config.yaml
model: "image classifier"
hidden_act: "swiglu"
num_experts: 16
patch_size: [2, 2]
loss: "cross_entropy"
epochs: 6.0
final_lr_fraction: 0.05
Rows from block 9 of a small image classifier, named by matrix and row number. Rows with one number within an expert belong to one neuron, the router's apart. Each number is 128 + 24 x the weight over its row's rms, rounded and kept within 0 to 255. All counts start at 0.
After each expert's rows are labels from the 100 images, of 14976, where the router gives the expert most weight on average: "top examples" is what is common among them; "peak at" is the part of the image that holds the peak. Only what is clearly more common there than usual is listed. The data: photos of plants, animals and fungi (iNaturalist).
# router: router (model.blocks.9.mlp.router.weight, 16x320, trained with AdamW), inputs 0-79
# gate: expert gate (model.blocks.9.mlp.gate, 16x80x320), inputs 0-79
# up: expert up (model.blocks.9.mlp.up, 16x80x320), inputs 0-79
# down: expert down (model.blocks.9.mlp.down, 16x320x80, transposed), outputs 0-79

# expert 3
router.3 [172 111 154 104 133 140 148 107 187 110 146 150 108 118 137 121 174 114 140 145 129 119 117 112  94 161 122 129 124 143 113 133 119 134 148 146  90 169 106 149 136 161 133 174 150 141  93 175 118 135 113 113  94 153 164 187 160 157 103 132 138 105 145 112 140 170 153  76 132 182 152 137 153 111 101  99 136 151 110 131]
gate.0 [139 123 151 116 113 114 171 155 107  88 111 127 170 139 131 161 112  97 129 106 130 125 146 124  99 128 133 160 159 133 109 147 111 100 111 130 128  93 150 149 168 121 138 159 129 111 111 177 108 141  98 100 162 117  89 129 176 144 108 126  81 110 120 161 161 116 112 137 108 108 107 131  94 136 125  87 158 132 154 137]
up.0 [128 116 108 135 136 170 140 117 130 107 123 140 121 130 167 113 155 149 122 179 172 123 101 113 116 126  95 151  82 113 129 120 133  94 147 152 132 110  85 142 135 120  85 123 105 161 136  97 153 108 166 111 136 123 111 125 121 122 135 160 123 141 103 124 117 109 138 150 164 146 123 170 110 130 128 134 106 111 148 132]
down.0 [156 125 121  96  87 139 173 151 150 139 166 170 109  96 108  97 130 106  97 128 156 153 126 110 132 126 166 107  93 142 124 139 119 109 142 141 135 127 146 170 107 162 159 105 149 127 104 116 116 106 159  99 131 144 144  96 110 142 140 165 181 149 145 151  88  87 148 110 149 183 147 101 141 120 103 141  96 118  97 124]
gate.1 [119 126  99 130  99 128 134  61  99 134 107 138 130 121 147 124 115  93  89 138  93  95 127 125 105 154 108 145 116 134 165 118 108  90 136 124 178 140 138 135 101 121 115  88 137 128 127  85  58 143 175 141 141 104 160 139  95 131 129 168 121 112 105  68 134 147 120  94 132 185 158 104 124 167 113 164 139 122 135 125]
up.1 [108 136 178  83 166 174 114 144 136 140 120 134 100 103 102 164 164 152 185 200 141 131 163 108 168 123 132 158 116 127 138 192 133 143 126 135  98 144 106 113  71  99  75 147 127  59 116 120 142 104 107 128 101 169  95 125  87 133 147  92 145 138 134 125 127 108 149 147 118 104 130 148 155 127 155  85 131 123  81 103]
down.1 [ 87 176 135  76 142 139 153 177 122 164 160 138 119 167  95 178 158 172 142 154 122  70 105 115 119 132 157 136 144 109 122 140 160 124  81 115 119 104 124 122 127 122 135 148 115 101 170 108  97 168 124 164 166 153  88 123 136 153 137 157  93 120  94 151 121 118 107 115 110 118 128 107 137 146 126 116 127 132 111  94]
gate.2 [145 120  85 103 108 128 144 125 106 125 112 148 127 132 141  84 125 135 153  96 161  95 106 143 104  79  91 100 132 114 121 145 116 147 148  98 116 106 117 122 126 112 147 172 149 160 114 144 153 113 117 135 108 121 132 136 132 140 113 149 123 138 174 132 157 154 145 117 112 183 114 131 160  86 132 142 143 160 111 187]
up.2 [ 96 146 213 116  99 122 114 100 116 151 136 129 138 146 141 183 148 118 170 144 159 114 131 103 143 168 147 102 115 153 132 170 139 148 115 106 135 109 166 103 140 143 142  94 153 121 153 129  97 180 134 113 131 197 100 137 164 120 188 101 113 130  93  95 134 111 139 124 116 109 146 121 136 148 172 108 127 117 120 120]
down.2 [117 159  88 141 105 178 126 101 151 118 168 113 102 155 109  58 154 122 112 135 161 121 169 119 111 156 140 135 162 108  99 115 108  98 138 124 123 110 147 148  97  38 162 119 163 138 129 128  85  95 173 115 128 109 167 157 110 121 122 150 126 112 104  98 123 152 137 132 137 139 163 120 132 159 144 107 126 133 132 171]
top examples: kingdom Plantae; phylum Tracheophyta; class Magnoliopsida
peak at: bottom left

# expert 11
router.11 [112 143 103 111  95 127 130 149  88 152  92  96 190 146 143  93 153 130 144 131 152  91 134 153 133 133 121  83 100 126 128  75 112 139 150 133 139 118 111 127 143 150  95  83 124  70 139 124 113 125 123 160 138 155 155 144 150  97 153  92 128 120 115 121  97 156 112 136 133 124 111 154 138 109 151 166 137 131 142 113]
gate.0 [172 125 129 138 141 143 105 148  96 124 103 113 136  77 133 159 161 129 161 116 120 137 148 121 139 120 157 149 107 105 136 163 143 164 165 104 116 147 131 145 140  80  78 130 122 141 164 178 126 151  87  95 130 161 103 113 100 116 126  95  85 164 136 131 136 127 126 136 115 160 158 137 100 186 111 123  95 130 118  88]
up.0 [144 159 159 137 129 151 115 131 161 154 110 117  83 113 139 127 109  93 170  89 129 163 141 139 115 131 119  77 150 119 106 117 130 107 106 142 130 108 161 148 110 157 159 158 110 129  95 129 126 148 149 144 120 111 129 155 151 114 120 142 165  90 142 189 143 183 152 127 144 144 106 132 146 148 116 109 154 164 140 121]
down.0 [135 118 120 146 147 157 109 115 116 159 150 123 137 128 128 124 119 116 145 128 146 182 136 135 126 162  69 112 156 111 101  86 140 113 118 141 149 143 154 100 110 120 111 131 154 101 127 113 104 122 118 177 123 132 119 178 103 161 126 114 130 144 120 129  81 117 146 150 148 111 107 118 144 151 187 119 145 145 172 161]
gate.1 [160 111 130 150 123 149 121  90 148 167 142 124 157 167  79 158 151 153 135  98 107 117 109 127 112 119 128 101  98 131 105 126 186 149 117 147 132 145 111  88 121 130 120 116 128 162 144 161 162 104 138 132 129 119 106 114 120 109 128  90 126 126 133  98 121 120 148 124 119 117 147 178 176  95 116 114 175 108 162 153]
up.1 [155 101 122 145 126 141 120  94 164 147 110 132 165 115  96 145 155 164 141 136 107 149 144 148 107 134 140 132 133 132 112 141 165 159  93 134 152 121 134 124 137 141 119 119 142 156 114 137 123  98 109 146 127 115 132 101  90 104 133  86 127 158 207 118 147 135 151  96 110 154 163 191 125 123 132 121 151 121 169 119]
down.1 [119  99 144 122 132  86 133 129  95 107 158 160 169 122 103 100 112 134 105 100 134 109 149 151 110 151 101 113 171 140 155 110 156 101  93 101 111 138 112 129 113 155 183 113  97 129 148 120 142 126 148 157 150 187  85 125 121 110 174 157 108 120 104  87 160 126 130 190  94  91 110 104 146 117 146 149 121 165 127 168]
gate.2 [ 90 128 118  90  65  91 136  74 126  99 140 158 141 152 128 152 130 103 117 133  93 150 155 151  82 116 127 138 182 136 136 183 131 163 123 109 118 136 128 134 153  97 186 145 135 145 120 132  89 113 176 150 123 107 126 130 134 110 169 156 103 108 191 131 153 164 145 127 100 128  92 154 112 139 146 192 144 148  73 121]
up.2 [162 137 135 132 182 151 136 163 140 151 100  93 157 130  95 111 128 125 147 113 142 111 109 131 134 124 148 125  97 128 124 139 170  94 110 125 126 149 131 105 112 149  86 160 150  88 123 136 151 124  97 105 162 148 111 142 138 137 135 110 136 142  78 140  87  96  94 116 140 122 136  90 136  98 114 101 105 161 191 124]
down.2 [ 83 121  74 127 112 167 132 110 149 182 136 194 121 101 146 150 137 112 120 170 127 104 143  93 122 147 102 116  82 127 144  89 123 122 139 141 125 129 144 108 133 123 169 120  79 151 124 119 138 126 102 178 143 126 153 129 104 128 120 170 109 107  90 165 100 156 120  93 132 149 150 115 115 101 127 171 145 109 124 168]
top examples: class Aves; order Accipitriformes
peak at: middle right

# expert 10
router.10 [139 122 160 107 114 116 146 134 132 106 119 113 124 112 153 201 128 102 148 125  82 164 137 100 117 165 125  87 138 171 100 138 164 138 116 123 102  98 144 143 166 125 138 126 140 123 133 130  84 117 124  99 160 156 114 148 160 124  77 113 166 121  97 141 156 102  82 143  97 132 146  78 110 146 100 133 101 125 185  91]
gate.0 [127 154 157 127 118 114 151 169 123 130 150 127 146 165 171 170 163 135 135 103 116 108 114 141 103 120 140 157 134 109  89 121  44 141 150 136 138 147 147 136 137 126 173 129  99 137 116  92 116 132 181 141 152 100 116 123 139 145 109 152 130 147 113 100 137 178 112 146 144  55 125 106 132 126 152 129 118 132 108 163]
up.0 [162 137 105  82 117 130 138 119 158  86 129 145 130 133 107 104 133 136 111 133 151 170 146 106 142 136 160 125 170 132 136 125 167 161  90 141 150 135 114 134 136 132  33 109 116 171 119 101 119 130 124 118 155 128 128 131 144 138 114 139 157 104  87 128 123  95 143 119 130 139 143  73 160 106 138 119 120  98 159  76]
down.0 [ 95 137 120 146 108 139 104 126 119 110 127 106 159 130 103 156 137 109 124 114 185 110 133 106 104 133 113 147  87 134 157 152 131 138 134  90 168 140 127 120  91 113 118 129  98 147 128 102 186  84 126 127 159 146 107 117 133 128 121 141 128 132 167  95 108 146 137 175 138 189 147 129 130 122 138 112 100 106 177 126]
gate.1 [173 152 135  63 144 138 131 127  87 120 149 121 162 148 149 161  86 140  95  90  91 126 175 118 102 104 111 123  96 138 132 155 152 126 110 132 147 106 126 103 117 144 128 122 134 143 130  62 178 136 118 153 106 146 102 106 158 100 120 136 126 129 101 144 139 159 144  85 105 125 135 121 124 106 126 147 134 111 139 146]
up.1 [140 135 164  66 125 156 118 121  98 116 161 113 135 122 168 141  73 154 101  90  65 132 174 125 129 130  86 146 116 139 168 161 139 130 120 126 174 116 120  99  98 128 149 115 150 129 138 123 167 167 130 157 114 118  90 125 166 121 110 120  78 150 106 137 136 149 146  77  92 123 151 117  99 119 147 119 112 136 138 109]
down.1 [143 136 138 144 124 106 146  96 123 157 152 139  97 117 102 139 139 135 119 180 140 145 136 123 124  80 149 147 140 108 115  91 114 136 103  90  74  55 144 144 136 195 126 123 130 162 116 124  90 150 153 130 114 117 147 117  79 106 129 124 146 170 124 143 140 139 147 104  90 102 106 159 113 112  93 124 184 158  89 162]
gate.2 [132 139 129 115  98 121 115 132 164 108 150 152 163 162 171 113 147  95 156 137 144 119 152 162 131  93 106 126 123 170 156  89 132 117 145 135 115 126 124 131 145 142 137 122 112 159 123 123  86 135 100  93 118  85 128 148 128 118  73 137 141 119  94 148 151 124 144 162 136 131 109 113 167 131 128 147  94 137 125 118]
up.2 [127 120 108 111 116 119 148  80  99 124 121 128  92 112  94 123 117 133 123 131 114 110 134 112 120 116 136 136 130 116 125 171 131 165 171 147 144 131 119 118 132 109 131 130 131 122 156 126 183  94 111 192  83 154 128 125 127 127 173 122 129 145 155 107 128 120 115 101 119 136 163 134 109 135 175 138 120  96 134 142]
down.2 [ 85 147 101 114 112 140 134 156 145 130 144 137  71 123 125 141 101 158 129 106 129 153  96 122  99 126 122 137 115 114 143  99 154 122 118 116 103 148 175 111 161 107 136  95  96 110 126 143 145 128 112 107 127  83 134 160 150 171 143 136 139 121 159 133 181 157 128 144 143 168 138 133 139 138 134 106 117  90 133 185]
top examples: class Aves; phylum Chordata
peak at: bottom centre

# expert 0
router.0 [126 115 148 143 113 138 133 117 116 108 147 118 129 105 119 148  78 138 150 159 156 140 125 106 112 152 110 119 146 171 151 136 129 103 140 125 103 101 140  96  97 110 157 130 109 105  99 161 128 124 122 161 121 126  97  84 153  94 119 126 117 108  99 156 182 168 147  94 130 112 125 117 140 102  93 127 170 135 111 153]
gate.0 [130 136 120 109 138 124 116 109  68 159 131 113 165 163  77  82 100 109 126 121 131 158 135 151 108 123  83 139 117 125 127 136 102 140 138  96 142 119 123 100  56 143 110 126 146 142 112 136 164  92 119 144 112  89 101 131 115 139 131 112 114 122 109 144 109 175 142 146 105 150  90 111 162  83 105 158 165 125 100 101]
up.0 [ 71 141 162 145 150 147 132  96 119 150 110 128 130 102 111  95 198 156 132 129 135 131 125 117 182 126 147 148 133 124  88 145 117 127 148 144 115 184 144 117 103 122 141 142 140 143 112 172 151  99 161 156 103 108 153 199 119 125 183 157  90 135 108 150 138 137 127 119 137 149 147 172 110 142 134 149 133 141  96 107]
down.0 [131 147 114 150 127 140 127  99 123 125  70 138 133 119  78 132 127 118 113 110  96 122 108 126  99 124 131  95 143 162 137 119 129 119 107 137 136 117 133 110 142 139 111 129 120  72 110 128 110 110 115 113 107 179 128 130 141 134 126 131  99 130 122 135 129 170 130 140 145 167 145 122 165 148 155 148  99 135 154 112]
gate.1 [161 168 151 147  92 156 157 116 136 118 114 121 145 108 125 190 131 121 116  85 171  94 129 134  83 112 114 161 105 129 129  99 129 107  74 114 128 126 112 117 120 148 125 103 107 114 150 119 110 118 175 103 159 121 137 128 144 128 144 132  70 173  39 159 141 131 135 159 120 116 127 151 145 134 130 115 142 107 114 104]
up.1 [153 112 131 195 100 133  94 112 101 145  94 112 156 131 129 141 153 119 109 138 177 109 115 117 119 103 124 141 118 136 142 106 143 198 157 133 103 127  99 136 147 131 116 145 139 151 137 160 105 140 131 129 110 129 112 132 146 138 164 118 192 107  97 135 138 145 134 120  71 125 145 129 118 126 148 113 107 138 130 122]
down.1 [137 138 145 141 110 119 141  83 150 148 157 127 133  72 161 146 147 155 131  83  99 147 157 148 142 134 133  65 110 102 130 102 100 141 167 149 109 149 139 127 129 131  93 120 139 172 145  86 113 124  97 171 140 123 126 147 101 109 125 108 161 132 128 186  61 108 154 125 144 174 149 120  81 127 161 114 126  96 177 131]
gate.2 [122 139  99 151 120 116 126  89  94 118 111  90 107 131  95 140 132 159 162  86 123 154 122 117  94 149 107 105 128 141 111 129  93 158 137 113 122 130 111 153 128 134 174 161 130 126 115 144 135 105  82  78 153 143 144  95 111 114 149 111 114 121 167 136 107 170  91 109 111 141 118 135  93 141  95 145 125 150 150 191]
up.2 [ 73 154  81 146 112 149 150 170 164 168 115 151 106 141 139 113 127 111 122 129  44  96 139 173 161 107 186 150 145 148 117  86 157 146 106 146 157 116 120 148 105 136 126 116 119 146 169 118 132 117 156 152 138 102 142 127 142 139 135 152 172 153 117 157 132 113  59 139 103 105 156 148 124 177 157  84 149 142 140  64]
down.2 [146 140 135 155 142 111 109 145 138 101 112  91 123 148 138 190 158 111 126 145 102 140 150 163 117 144  99 109 110  86 150 104 144 142 167 196 163 132 101 141 143 146 166 100 164 143 144 107 120 126 107 179 135 180 116 124  99 115  80 102 127 154 120 106 133  67 134 139 141 162 167 143 113 159 114 111  88 114  95 125]
top examples: phylum Chordata
peak at: bottom centre

# expert 7
router.7 [118 122 113 103 101 129 114 101 142 104  91 113  90 172 175 119 101  80 114 142  72 118 159 110 142 129 122  94 142 164 104  77 127 155  83 125 105 118 127 114 130 128  88  90 126 145 142 211 173 115  62 133  97 137 121 136  84 124 111  87 117 104 100 125 161 134 117  90 103 157 142 148 162 110 149 145  91 110 136 147]
gate.0 [138 137 127 169 122 128 141 127 173 116 134  95 150 146 145 153 132 139 137 138 120 128 166 111 112 168 161 144 176 154 118 138 126 136 164 124 145  98 130 106 133 137 138 125 143 156  82 122  66 106 173 120 149 112 139  89 103 130 151 108 102 134 140 105 125 124 122 182 133 167 152 117 111 152 147 146 103 115 145  84]
up.0 [156 166 111  75 119 136 128 130 140 137  77 137 131  64 107 146 127 137 104 107 112 101 113 120 142 122  94  95 153 140 108 115  92 128  92 136 117 122 125 143 133 133 126 141 133 122 133 102 173 127 157 140  99 159 188 127 129 134 130 100 121 133 126 100 153 123 142 122 190 117 117 113 136 115 104 103 126 142 134 134]
down.0 [121 155 124 129  72 175  74 129 183 134 149 160 145 143  83 117  55 115  66 111  85  93 136 137 137 114 138 144 132  83 168 160 121 145  86 170 130 126 112 108 165  70 108 132 127 125 112 139 166 133 109  90 135 121 135 141 138 117 117 128 119 147 169 135 126 119 159 117 113 161 161 148 104 121 147 146 125 152  85 164]
gate.1 [184 130 118 121  85 145 145 127 142 118 149 140 105 119 124  89 111  78 117 156 133 106 162 151 107 103 120 108 151 140  76 105 111 120 147 128 109 187 131 111 137 121 104 148 147 150 131 114 129 118  86 140 150 145 149 176 113 119 128 118 142 110 139 115 137 149 110 134 133 137 130 138 162 115  92 108 136 128  85 144]
up.1 [107 122 124 118 168 106 130 117 143 129 110 125 141 146 114 157 142 170 138 127 136 144  97 111 171 150 134 127  93 106 172 144 127 141 115 157 137  59 107 146 108 128 169 112 101 126 115 125 131 146 165 123 114 100 108 110 164 114 152 140 124 134 102 111 121  99 162  97 120 131 112 113  92 131 162 140 144 118 174  82]
down.1 [136 122 149 103 123 135 112 123 108 156 113  80 107 125 114 145 115 136 108 121 156 162 141  81 166 123 162  88 143 101 121  99 135 141 134 144 114  47 131 112 116 110  75 107 147 105 193  88  97  73 127 123 104 116 151 141 131 127 136 107 103 124 114  85 112 129 120 136 122 108 161 137 171 127 149 151 116 127 149 131]
gate.2 [134 155 152 135 116 116 143 176 170 121 128  96 149 106 140  89 131 136 156 118 111 135  85 138 117 147 139 133 131 147 112  99 129  72 123 128 149 164  99 118 140 137 202  94 124 125 111 141 151 112 119 156 164 103 147 140 109 130 180 113  98 106 156 147 110 111 106 131 149 141 146 149 157 122 105 126  97 118 145 119]
up.2 [117 137 116 137 152 117 166 109 107 154 109 163 143 121  95 196 134 105 123 104 145 114 152 165 181 128 139 105 152 161 144 139 157 126 171 104 114 133 145 138 136 147  85 182 121 123 136 116 121 128 125  98  83 137 127 106 147 116 102  95 139 117 128 108 143 159  84  95 130 136 106  86  73 119 154 148 118 152 131 115]
down.2 [110  99 120 114 131 204 108 146 141 164 111  61 120 176 118 138 117 113 127 116 107 142  92 159 137 129 174 136 107 100 163 133 149 139 143 138 154 118 141 111  87  90 127  80 146 114 191 140 160  83 117  97 122 199 147 101 153 130 116 111 158 113 160  82 103 113 118 165  98 175  97 155 122 136 158 147 106 135 109 176]
top examples: kingdom Plantae; phylum Tracheophyta; class Magnoliopsida
peak at: bottom right

# expert 14
router.14 [212 141 118 104 127 120 165 128 157 180 159 136 108 166  88  96 127 128 160 104 117 150 152 110 131 108  87 140 126  98 133 145 107 153 107 117 169 179  78 129 140 112 153 116 167 102 128  62 144 135 131 166 157 121 117  88 128 155 155 169  89 121 139 107  66 131 101 125 175 125 136 121 159 136 143 117 138 108  95 127]
gate.0 [163 117  80 108  56 110 141 121 109 119 125 114 125 100 171 131 123 114 133  99 134 119  97 126 138 130  93 120 115 126  93 117 100 114 128 125 153 107 108 118 135 132 124 135 137 114 133 130 132 133 132 119 124 127 130 135 134 114 171 139 115 117 130 105 129 123  72 144 124 122 120 162 175 142 129 121 136 152 102 165]
up.0 [101 165 117 150 132 133 137 166 128 129 131 128 116 126 146 136 119 128 152 153 140 103  76 163  71 110 106 120 111  89 141 145  88 117 147 130 145 159  86  96 162 148 124 150 129 116 132  54 126 124 131 104  91 120 134 140 137 117 136 128 130 117  81 184 125 120 120 196 148 126 122 129 161 134 128 148 141 112 116 134]
down.0 [102 129 173 138 107 109 125 104 129 138 114 110 152  84 133 168 133 104 139 135 104 103 145 133 135 146 130 128  97 165 129  97 132 131 141 108 122 124 127 127 152 116 140 123 146  89 141 111 139 125 125 101 106 129 132 138 115 130 161 127 147 135 110 104 127 114 141  91 141 114 106 102 132 120 131 138 155  90 153  85]
gate.1 [140 133 132 137 132 180 127 125 149 141 117 138 120 139 147 141 143 107  96 139 100 166  99 162 119 136 124 178 134 106 129 130 110 137 137 155  97 154 155 100 104 124 153 129 120 116 127 156 125 141 166 142  92 118 156 101 171 132 116 106  66 134 177 107 117 124 128 136  88 106 124  64 119 136  88 121 111 138 121 112]
up.1 [161 142 122 133 102 162 121 129 138 145 111 107 143  81 120 166 129 118 142  94 105 131 116 139 118 115 160 141 124 120 114 151 140 104 135 116  91 127 159 120  89 121 156 146 139 138 110 123 170 106 113 131  59  94 148  77 129 145 120  83  96 134 197 124  82 142 131 159 118  85  95 128 205 157 135 111 148 127 116  78]
down.1 [115 113 115 117  95 154 108 154 117 152  92 115 143 140 124 148 118 150 121 131 151 111 130 184  99 123 185 108 142 100 103 140 154 127 114 112 137 127 155 124 137 155 131 125  90 135 163 137 118 117 166  83 170 128 159 141 150 170 119 103  96 137 136 109 155 140 125 134 139  81  63 117 150 134  94 134 151 125 147  97]
gate.2 [178 102 103 111 134 111 100 156 108 152 125 139 169 160 113  79 121 117 114 145 136 118 129 127 132 122 127 106 169 154 112 157 112  89 132 103 133 113 120 139 103 152  93 104 107 128 103 138 137  92 156 139 111 138 138 133 125 144  93 146 136 115 118 105  85  88 127 151 147 169 126 131 135 160 110  66 127 117 108 163]
up.2 [188  94  84 130 121 138 113 127 131 154 108 144 114 151 159  65 133 120 141 139 139 132 125 119 121 143 117 112 147 122 137 118 115 145 139 107 157 143 152 158 146 100  87 104 104 146 126 118 130 148 155 172  92 157 147 138 130 138 130 127 167 161 101  89 123 117 110 131 134 177 132 146 134 113 171 170 109 128 139 125]
down.2 [125 111 127 131 105 139 144 153 124 137 135 151  91 155 128 171 112  59 133  67 131 150 121 149 121 127  94 126 166 158 119 113 119 137 152 159 108 104 133 126 142 133 152 126 152 134 162 127 101 130 123  89 149 121 141 111 121 123 137 123 119 134 188 161 103  83  97 144 126 137 148 117 126 143  93 115 132 105 147  83]
top examples: phylum Arthropoda; class Insecta; order Lepidoptera
peak at: top right

# expert 15
router.15 [ 82 128 101 149 154 115  66 124 154 133 139 100 147 110  84 118 135 121 171 146 125 125 126 139 173 141 105 152 108 143 120 144 165 125 127  87  87 157  93 123 121 108 116  98 148 119 125 151 134 120  97 119 105 122 130 148 109 121 127 153 106  90 170 109  91 102 128 146 179 108 142 132 145 101 111 144 150 107 117  92]
gate.0 [132 132 133 131 101 165  91 153 156 124 118  73 147 150 145 117 141 105 108 175 125 170 127 126 129 150 130  90 141 151 144  87  98 151 119 119 128  97 135 157 147 141 172 104 103 154 120 161 137 149 111 167 132 167  62 141  94 133 107 156 128 117 147 135 118  91 127 111 129 129 114  96 106 121 108 153 122 126 134 135]
up.0 [163 149 133 162 114 124 127 116 136 131 133 155 142 121 121 119 104  98 158 113 125 113 169 108 127  88 139 116 127 159 149 141 122  88 123 164 129 155  84 126 139 126 169  97 141 113 167 140 205 141  83 144 159 134 146 114 106 185 107 153 105 129 172 152 132 126 129 129 142 104 136 103 170  78 127 144 120 118 163 144]
down.0 [145 152 176 152 104 110  99 103 124  99 146  97 162 115 151 102 157 102 126 118 143 112 136 136 136 147 140 106  87  99 164 103 109  95 183 109  55 129 129 127 131 138 103 123 144 119 143 111  76 141 104 173 142 103 140 143 104 138 142 151 130 135 120 118 129 166 153 126 105 122  87 132 160 147  95  94 121 107 168 100]
gate.1 [119 138 145  86  99  90 130 112 158 102 140 113 143 153 152 132 140  87 150  76 148 136 131 108 144 122 123 114 124  82 107 143 122 140 119 162 138 146 121 135 150 153  45 146 130 122 128 153 127 159  75 163  87 163 161 116 157 147 112 120 135 137 124 153 153 173 109 120 132 171 143 102 112 117 129 166 112 143 156 160]
up.1 [171 136 138 126 186 159  97 149 118 105 149 100 124 100 162 147 108 119 141 129 139 138 140 114 136 153 113  80 129 160 154 158 104 122 113  77 166  74 106 118 138  90 110 111 119 107 174 168 154 133 140 140 137 105 113 114 144 115 142 136 150 128 100 120 130 114 117  86 161 135 108 152 105 148 119 111 111 150 160 137]
down.1 [134  93 107 126 125 138 133 104 155 110 177 127 185 152 144  88  67 130 120  92  64 133 109 108 144 115 121 137 155 126  86 124 157 125 164 153 122 117 160 114 123 105 114 133 174 165 109 115 148  99 100 136 125 129 148 110 131 138 114 139 145 142  83 157  95 109 102 143 157 131 159 135 131  93 142 145 122  87 141 175]
gate.2 [117 117 143 145 165  91 129 130 165  99 119 137 111 156 102 144 120 144 133 158  66 176 111 122 192 120  89 116 135 139 158 120 150  80 161 143 114 101 107 134 119  96 119 158 132 132 118 118 149 119 157 144 125 193 126 128 123  94 141  71 110 114  99  90 129 117 128 104 125 132 114 131 114 127 157 118 106 119 185 124]
up.2 [128 155 139 110 130 143 118 186 121 142 167 100 135 109 169 149 141  94 106  93 141 136 128 116 114  85 138 122 117 132 141 153 104 100  90 122  95 136 139 123 140 131 139 107 130 152 167  98 134 129 145 114 120 147 139 126 165 120 113 142 158  65 140 105 148 167 102 142 120 131 130 127 162 141 129 132 140 134 156 117]
down.2 [151 107 113 124 122 187 112  93 151 140  98 139 153 105 143  87  90 119 152 108 142 171 111 145 165 148 125 131 145  66 114  93 135 119 111 107 162 100 105 101 132 148 122 126  94 113 110 129 119 142 145 124 136 230 133 106 143 159 100 124  96 125 123 129 121 152 141 136 107 148 147 131 128  98 102 106  67 121 125 149]
top examples: order Lepidoptera
peak at: bottom right

# expert 9
router.9 [122 106 148 153 153  93 114  97 150  88 139 138 124 160 135  97 100 105 164 112 161 110 129 155 137 161 108 153 148 128 145 136 120 116  75 170 112 158 136 119 147 142 153 151 111 135 124 175 106 156 139 137 117 157 177 132 136 126  99 123  97 147 142 129 149 134 166 133  94  89 120  97 118 125 126 109 108 132 114 122]
gate.0 [181 134 178 136 151 119 122 142 127 150 143  75 146 131 101 156 114 141 126 139 104 144 118 153 135 123 143 122 120  90  96 145 123 130 140 100 138 154 152 148  89  91 108  95 111 135 136 110 121 122 117 128 164 116  85 103 166 140 121  89 114 157 114 116 124 143 144 145  97 149 121 161 117  85 196 122 161 106 155 123]
up.0 [ 82 141 177 159 125 138 106 127 116 149 115 108 109  90 143 120 148 150 136 122 120 113  88 120  81 152 121 151 112 168 134 118 155 110  98 160 159 148  96 149 112  75 149 110 148 117 149  93 150  93 108 105 147 140 168  89 123 166 135  97  76 152 153 114 143 108 108 122 103 124 124 151  82 131 168 137 177 122 127 102]
down.0 [126 130 181  56 124 197 132 121  89 108 179 139  96 142  43 139 152 151 100 122 145 106 109  95 145 113 116 166 132  91 106 117 139 117 130 149 109  99 135 131 121 105 115 132 136 102 109 126 130 167 139 130 154 174 114 109  99 118 114 135 151 135 143 108 145 127 104 169  96  96  87 102 123 105 136 118 158 115 149 138]
gate.1 [ 83 108 111 110 155 102 139 161 115 158 128 142  80 170 130 154 121 130 133 121  99 165 119 108 117 112 161 113 175 151  85 160 133 143 120 148 115  83 127 128 139 152 128 150 140 114 146 115 129  91 194  88 135 150 151 129 144 116 109 129 114 152 175 114 140 128 132 113 163 133 144 132 141 135 141 152 128 148 153 139]
up.1 [142 119 134  99 132 146 110 129 103 112 134 149 104 117  92 110 134 139 150 153 145 146 136 131 142 113 177 126 168 126 106 166 174 117 114 155 161 138 117 123 123 145 146 148 129 139 143 136 164 116 174 147 112 102 144 118  90 140 167 146 116 118 160 115 119 131 135 159 153 124 156 144 144 110  92 144 141 157 108 173]
down.1 [178 126 105 130 105 131 161 105 140 147 130 137 137 112  74 180 132 140 121  92 120 190 121  78 137 145 125 128 180 160 124 151 103 140 139 119 145 144 133 137 105 127  82  99 132  96 138  93 122 151  95 133  98 117 124 144 154 129 116 172  91 110 110  81  74 100 131  99  79  86 140 126 122 166 123 142 107 141 140 134]
gate.2 [132 138 109 131  98 107 132 150 140 167 113 128 119 118 146  88 122 106 109 154 123 135 104 142 160 114 116 146 118 137 141 105 126 101 143 109  99 106 142 126 121 127 132 149 155 120 122 143 154 116 180 109 103 142 138 172 137 112 176 133 104 120 107 123 126 119 109 134 109 112 152 120 113 126 120 118 113 142 128 123]
up.2 [196 101 163 145 157 129 120 117 100 104 114 133  92  97  91 149 176  94 134 143 122 103 128 127 118 174 146 126 117 105 115 139  69 137 101 156 162 101 144 111  85 146 131 120 161  89 170 115 146 126 147 113 135 125 137 119 117 159  57 152 154 185  90  94  96 125 140  72 127 126 107 114 151 112 119  95 123 110 137 150]
down.2 [140 130 106 112 126 165 135 106  91 133 121 106  87 120 117 145 136 162 136  94 117 122 154 124 124 105 119 152 134 139 161 109 122 118 128 108 137 125 145 138 124 106 172 121 145 151 160 124 126 122 129 121 106 124  79 139 155 118 135 126 129  95 157  92 102 134 140 109 152 144 132 113 173 155 135 152 189 127 154 136]
top examples: phylum Arthropoda; class Insecta; order Odonata
peak at: bottom left; bottom centre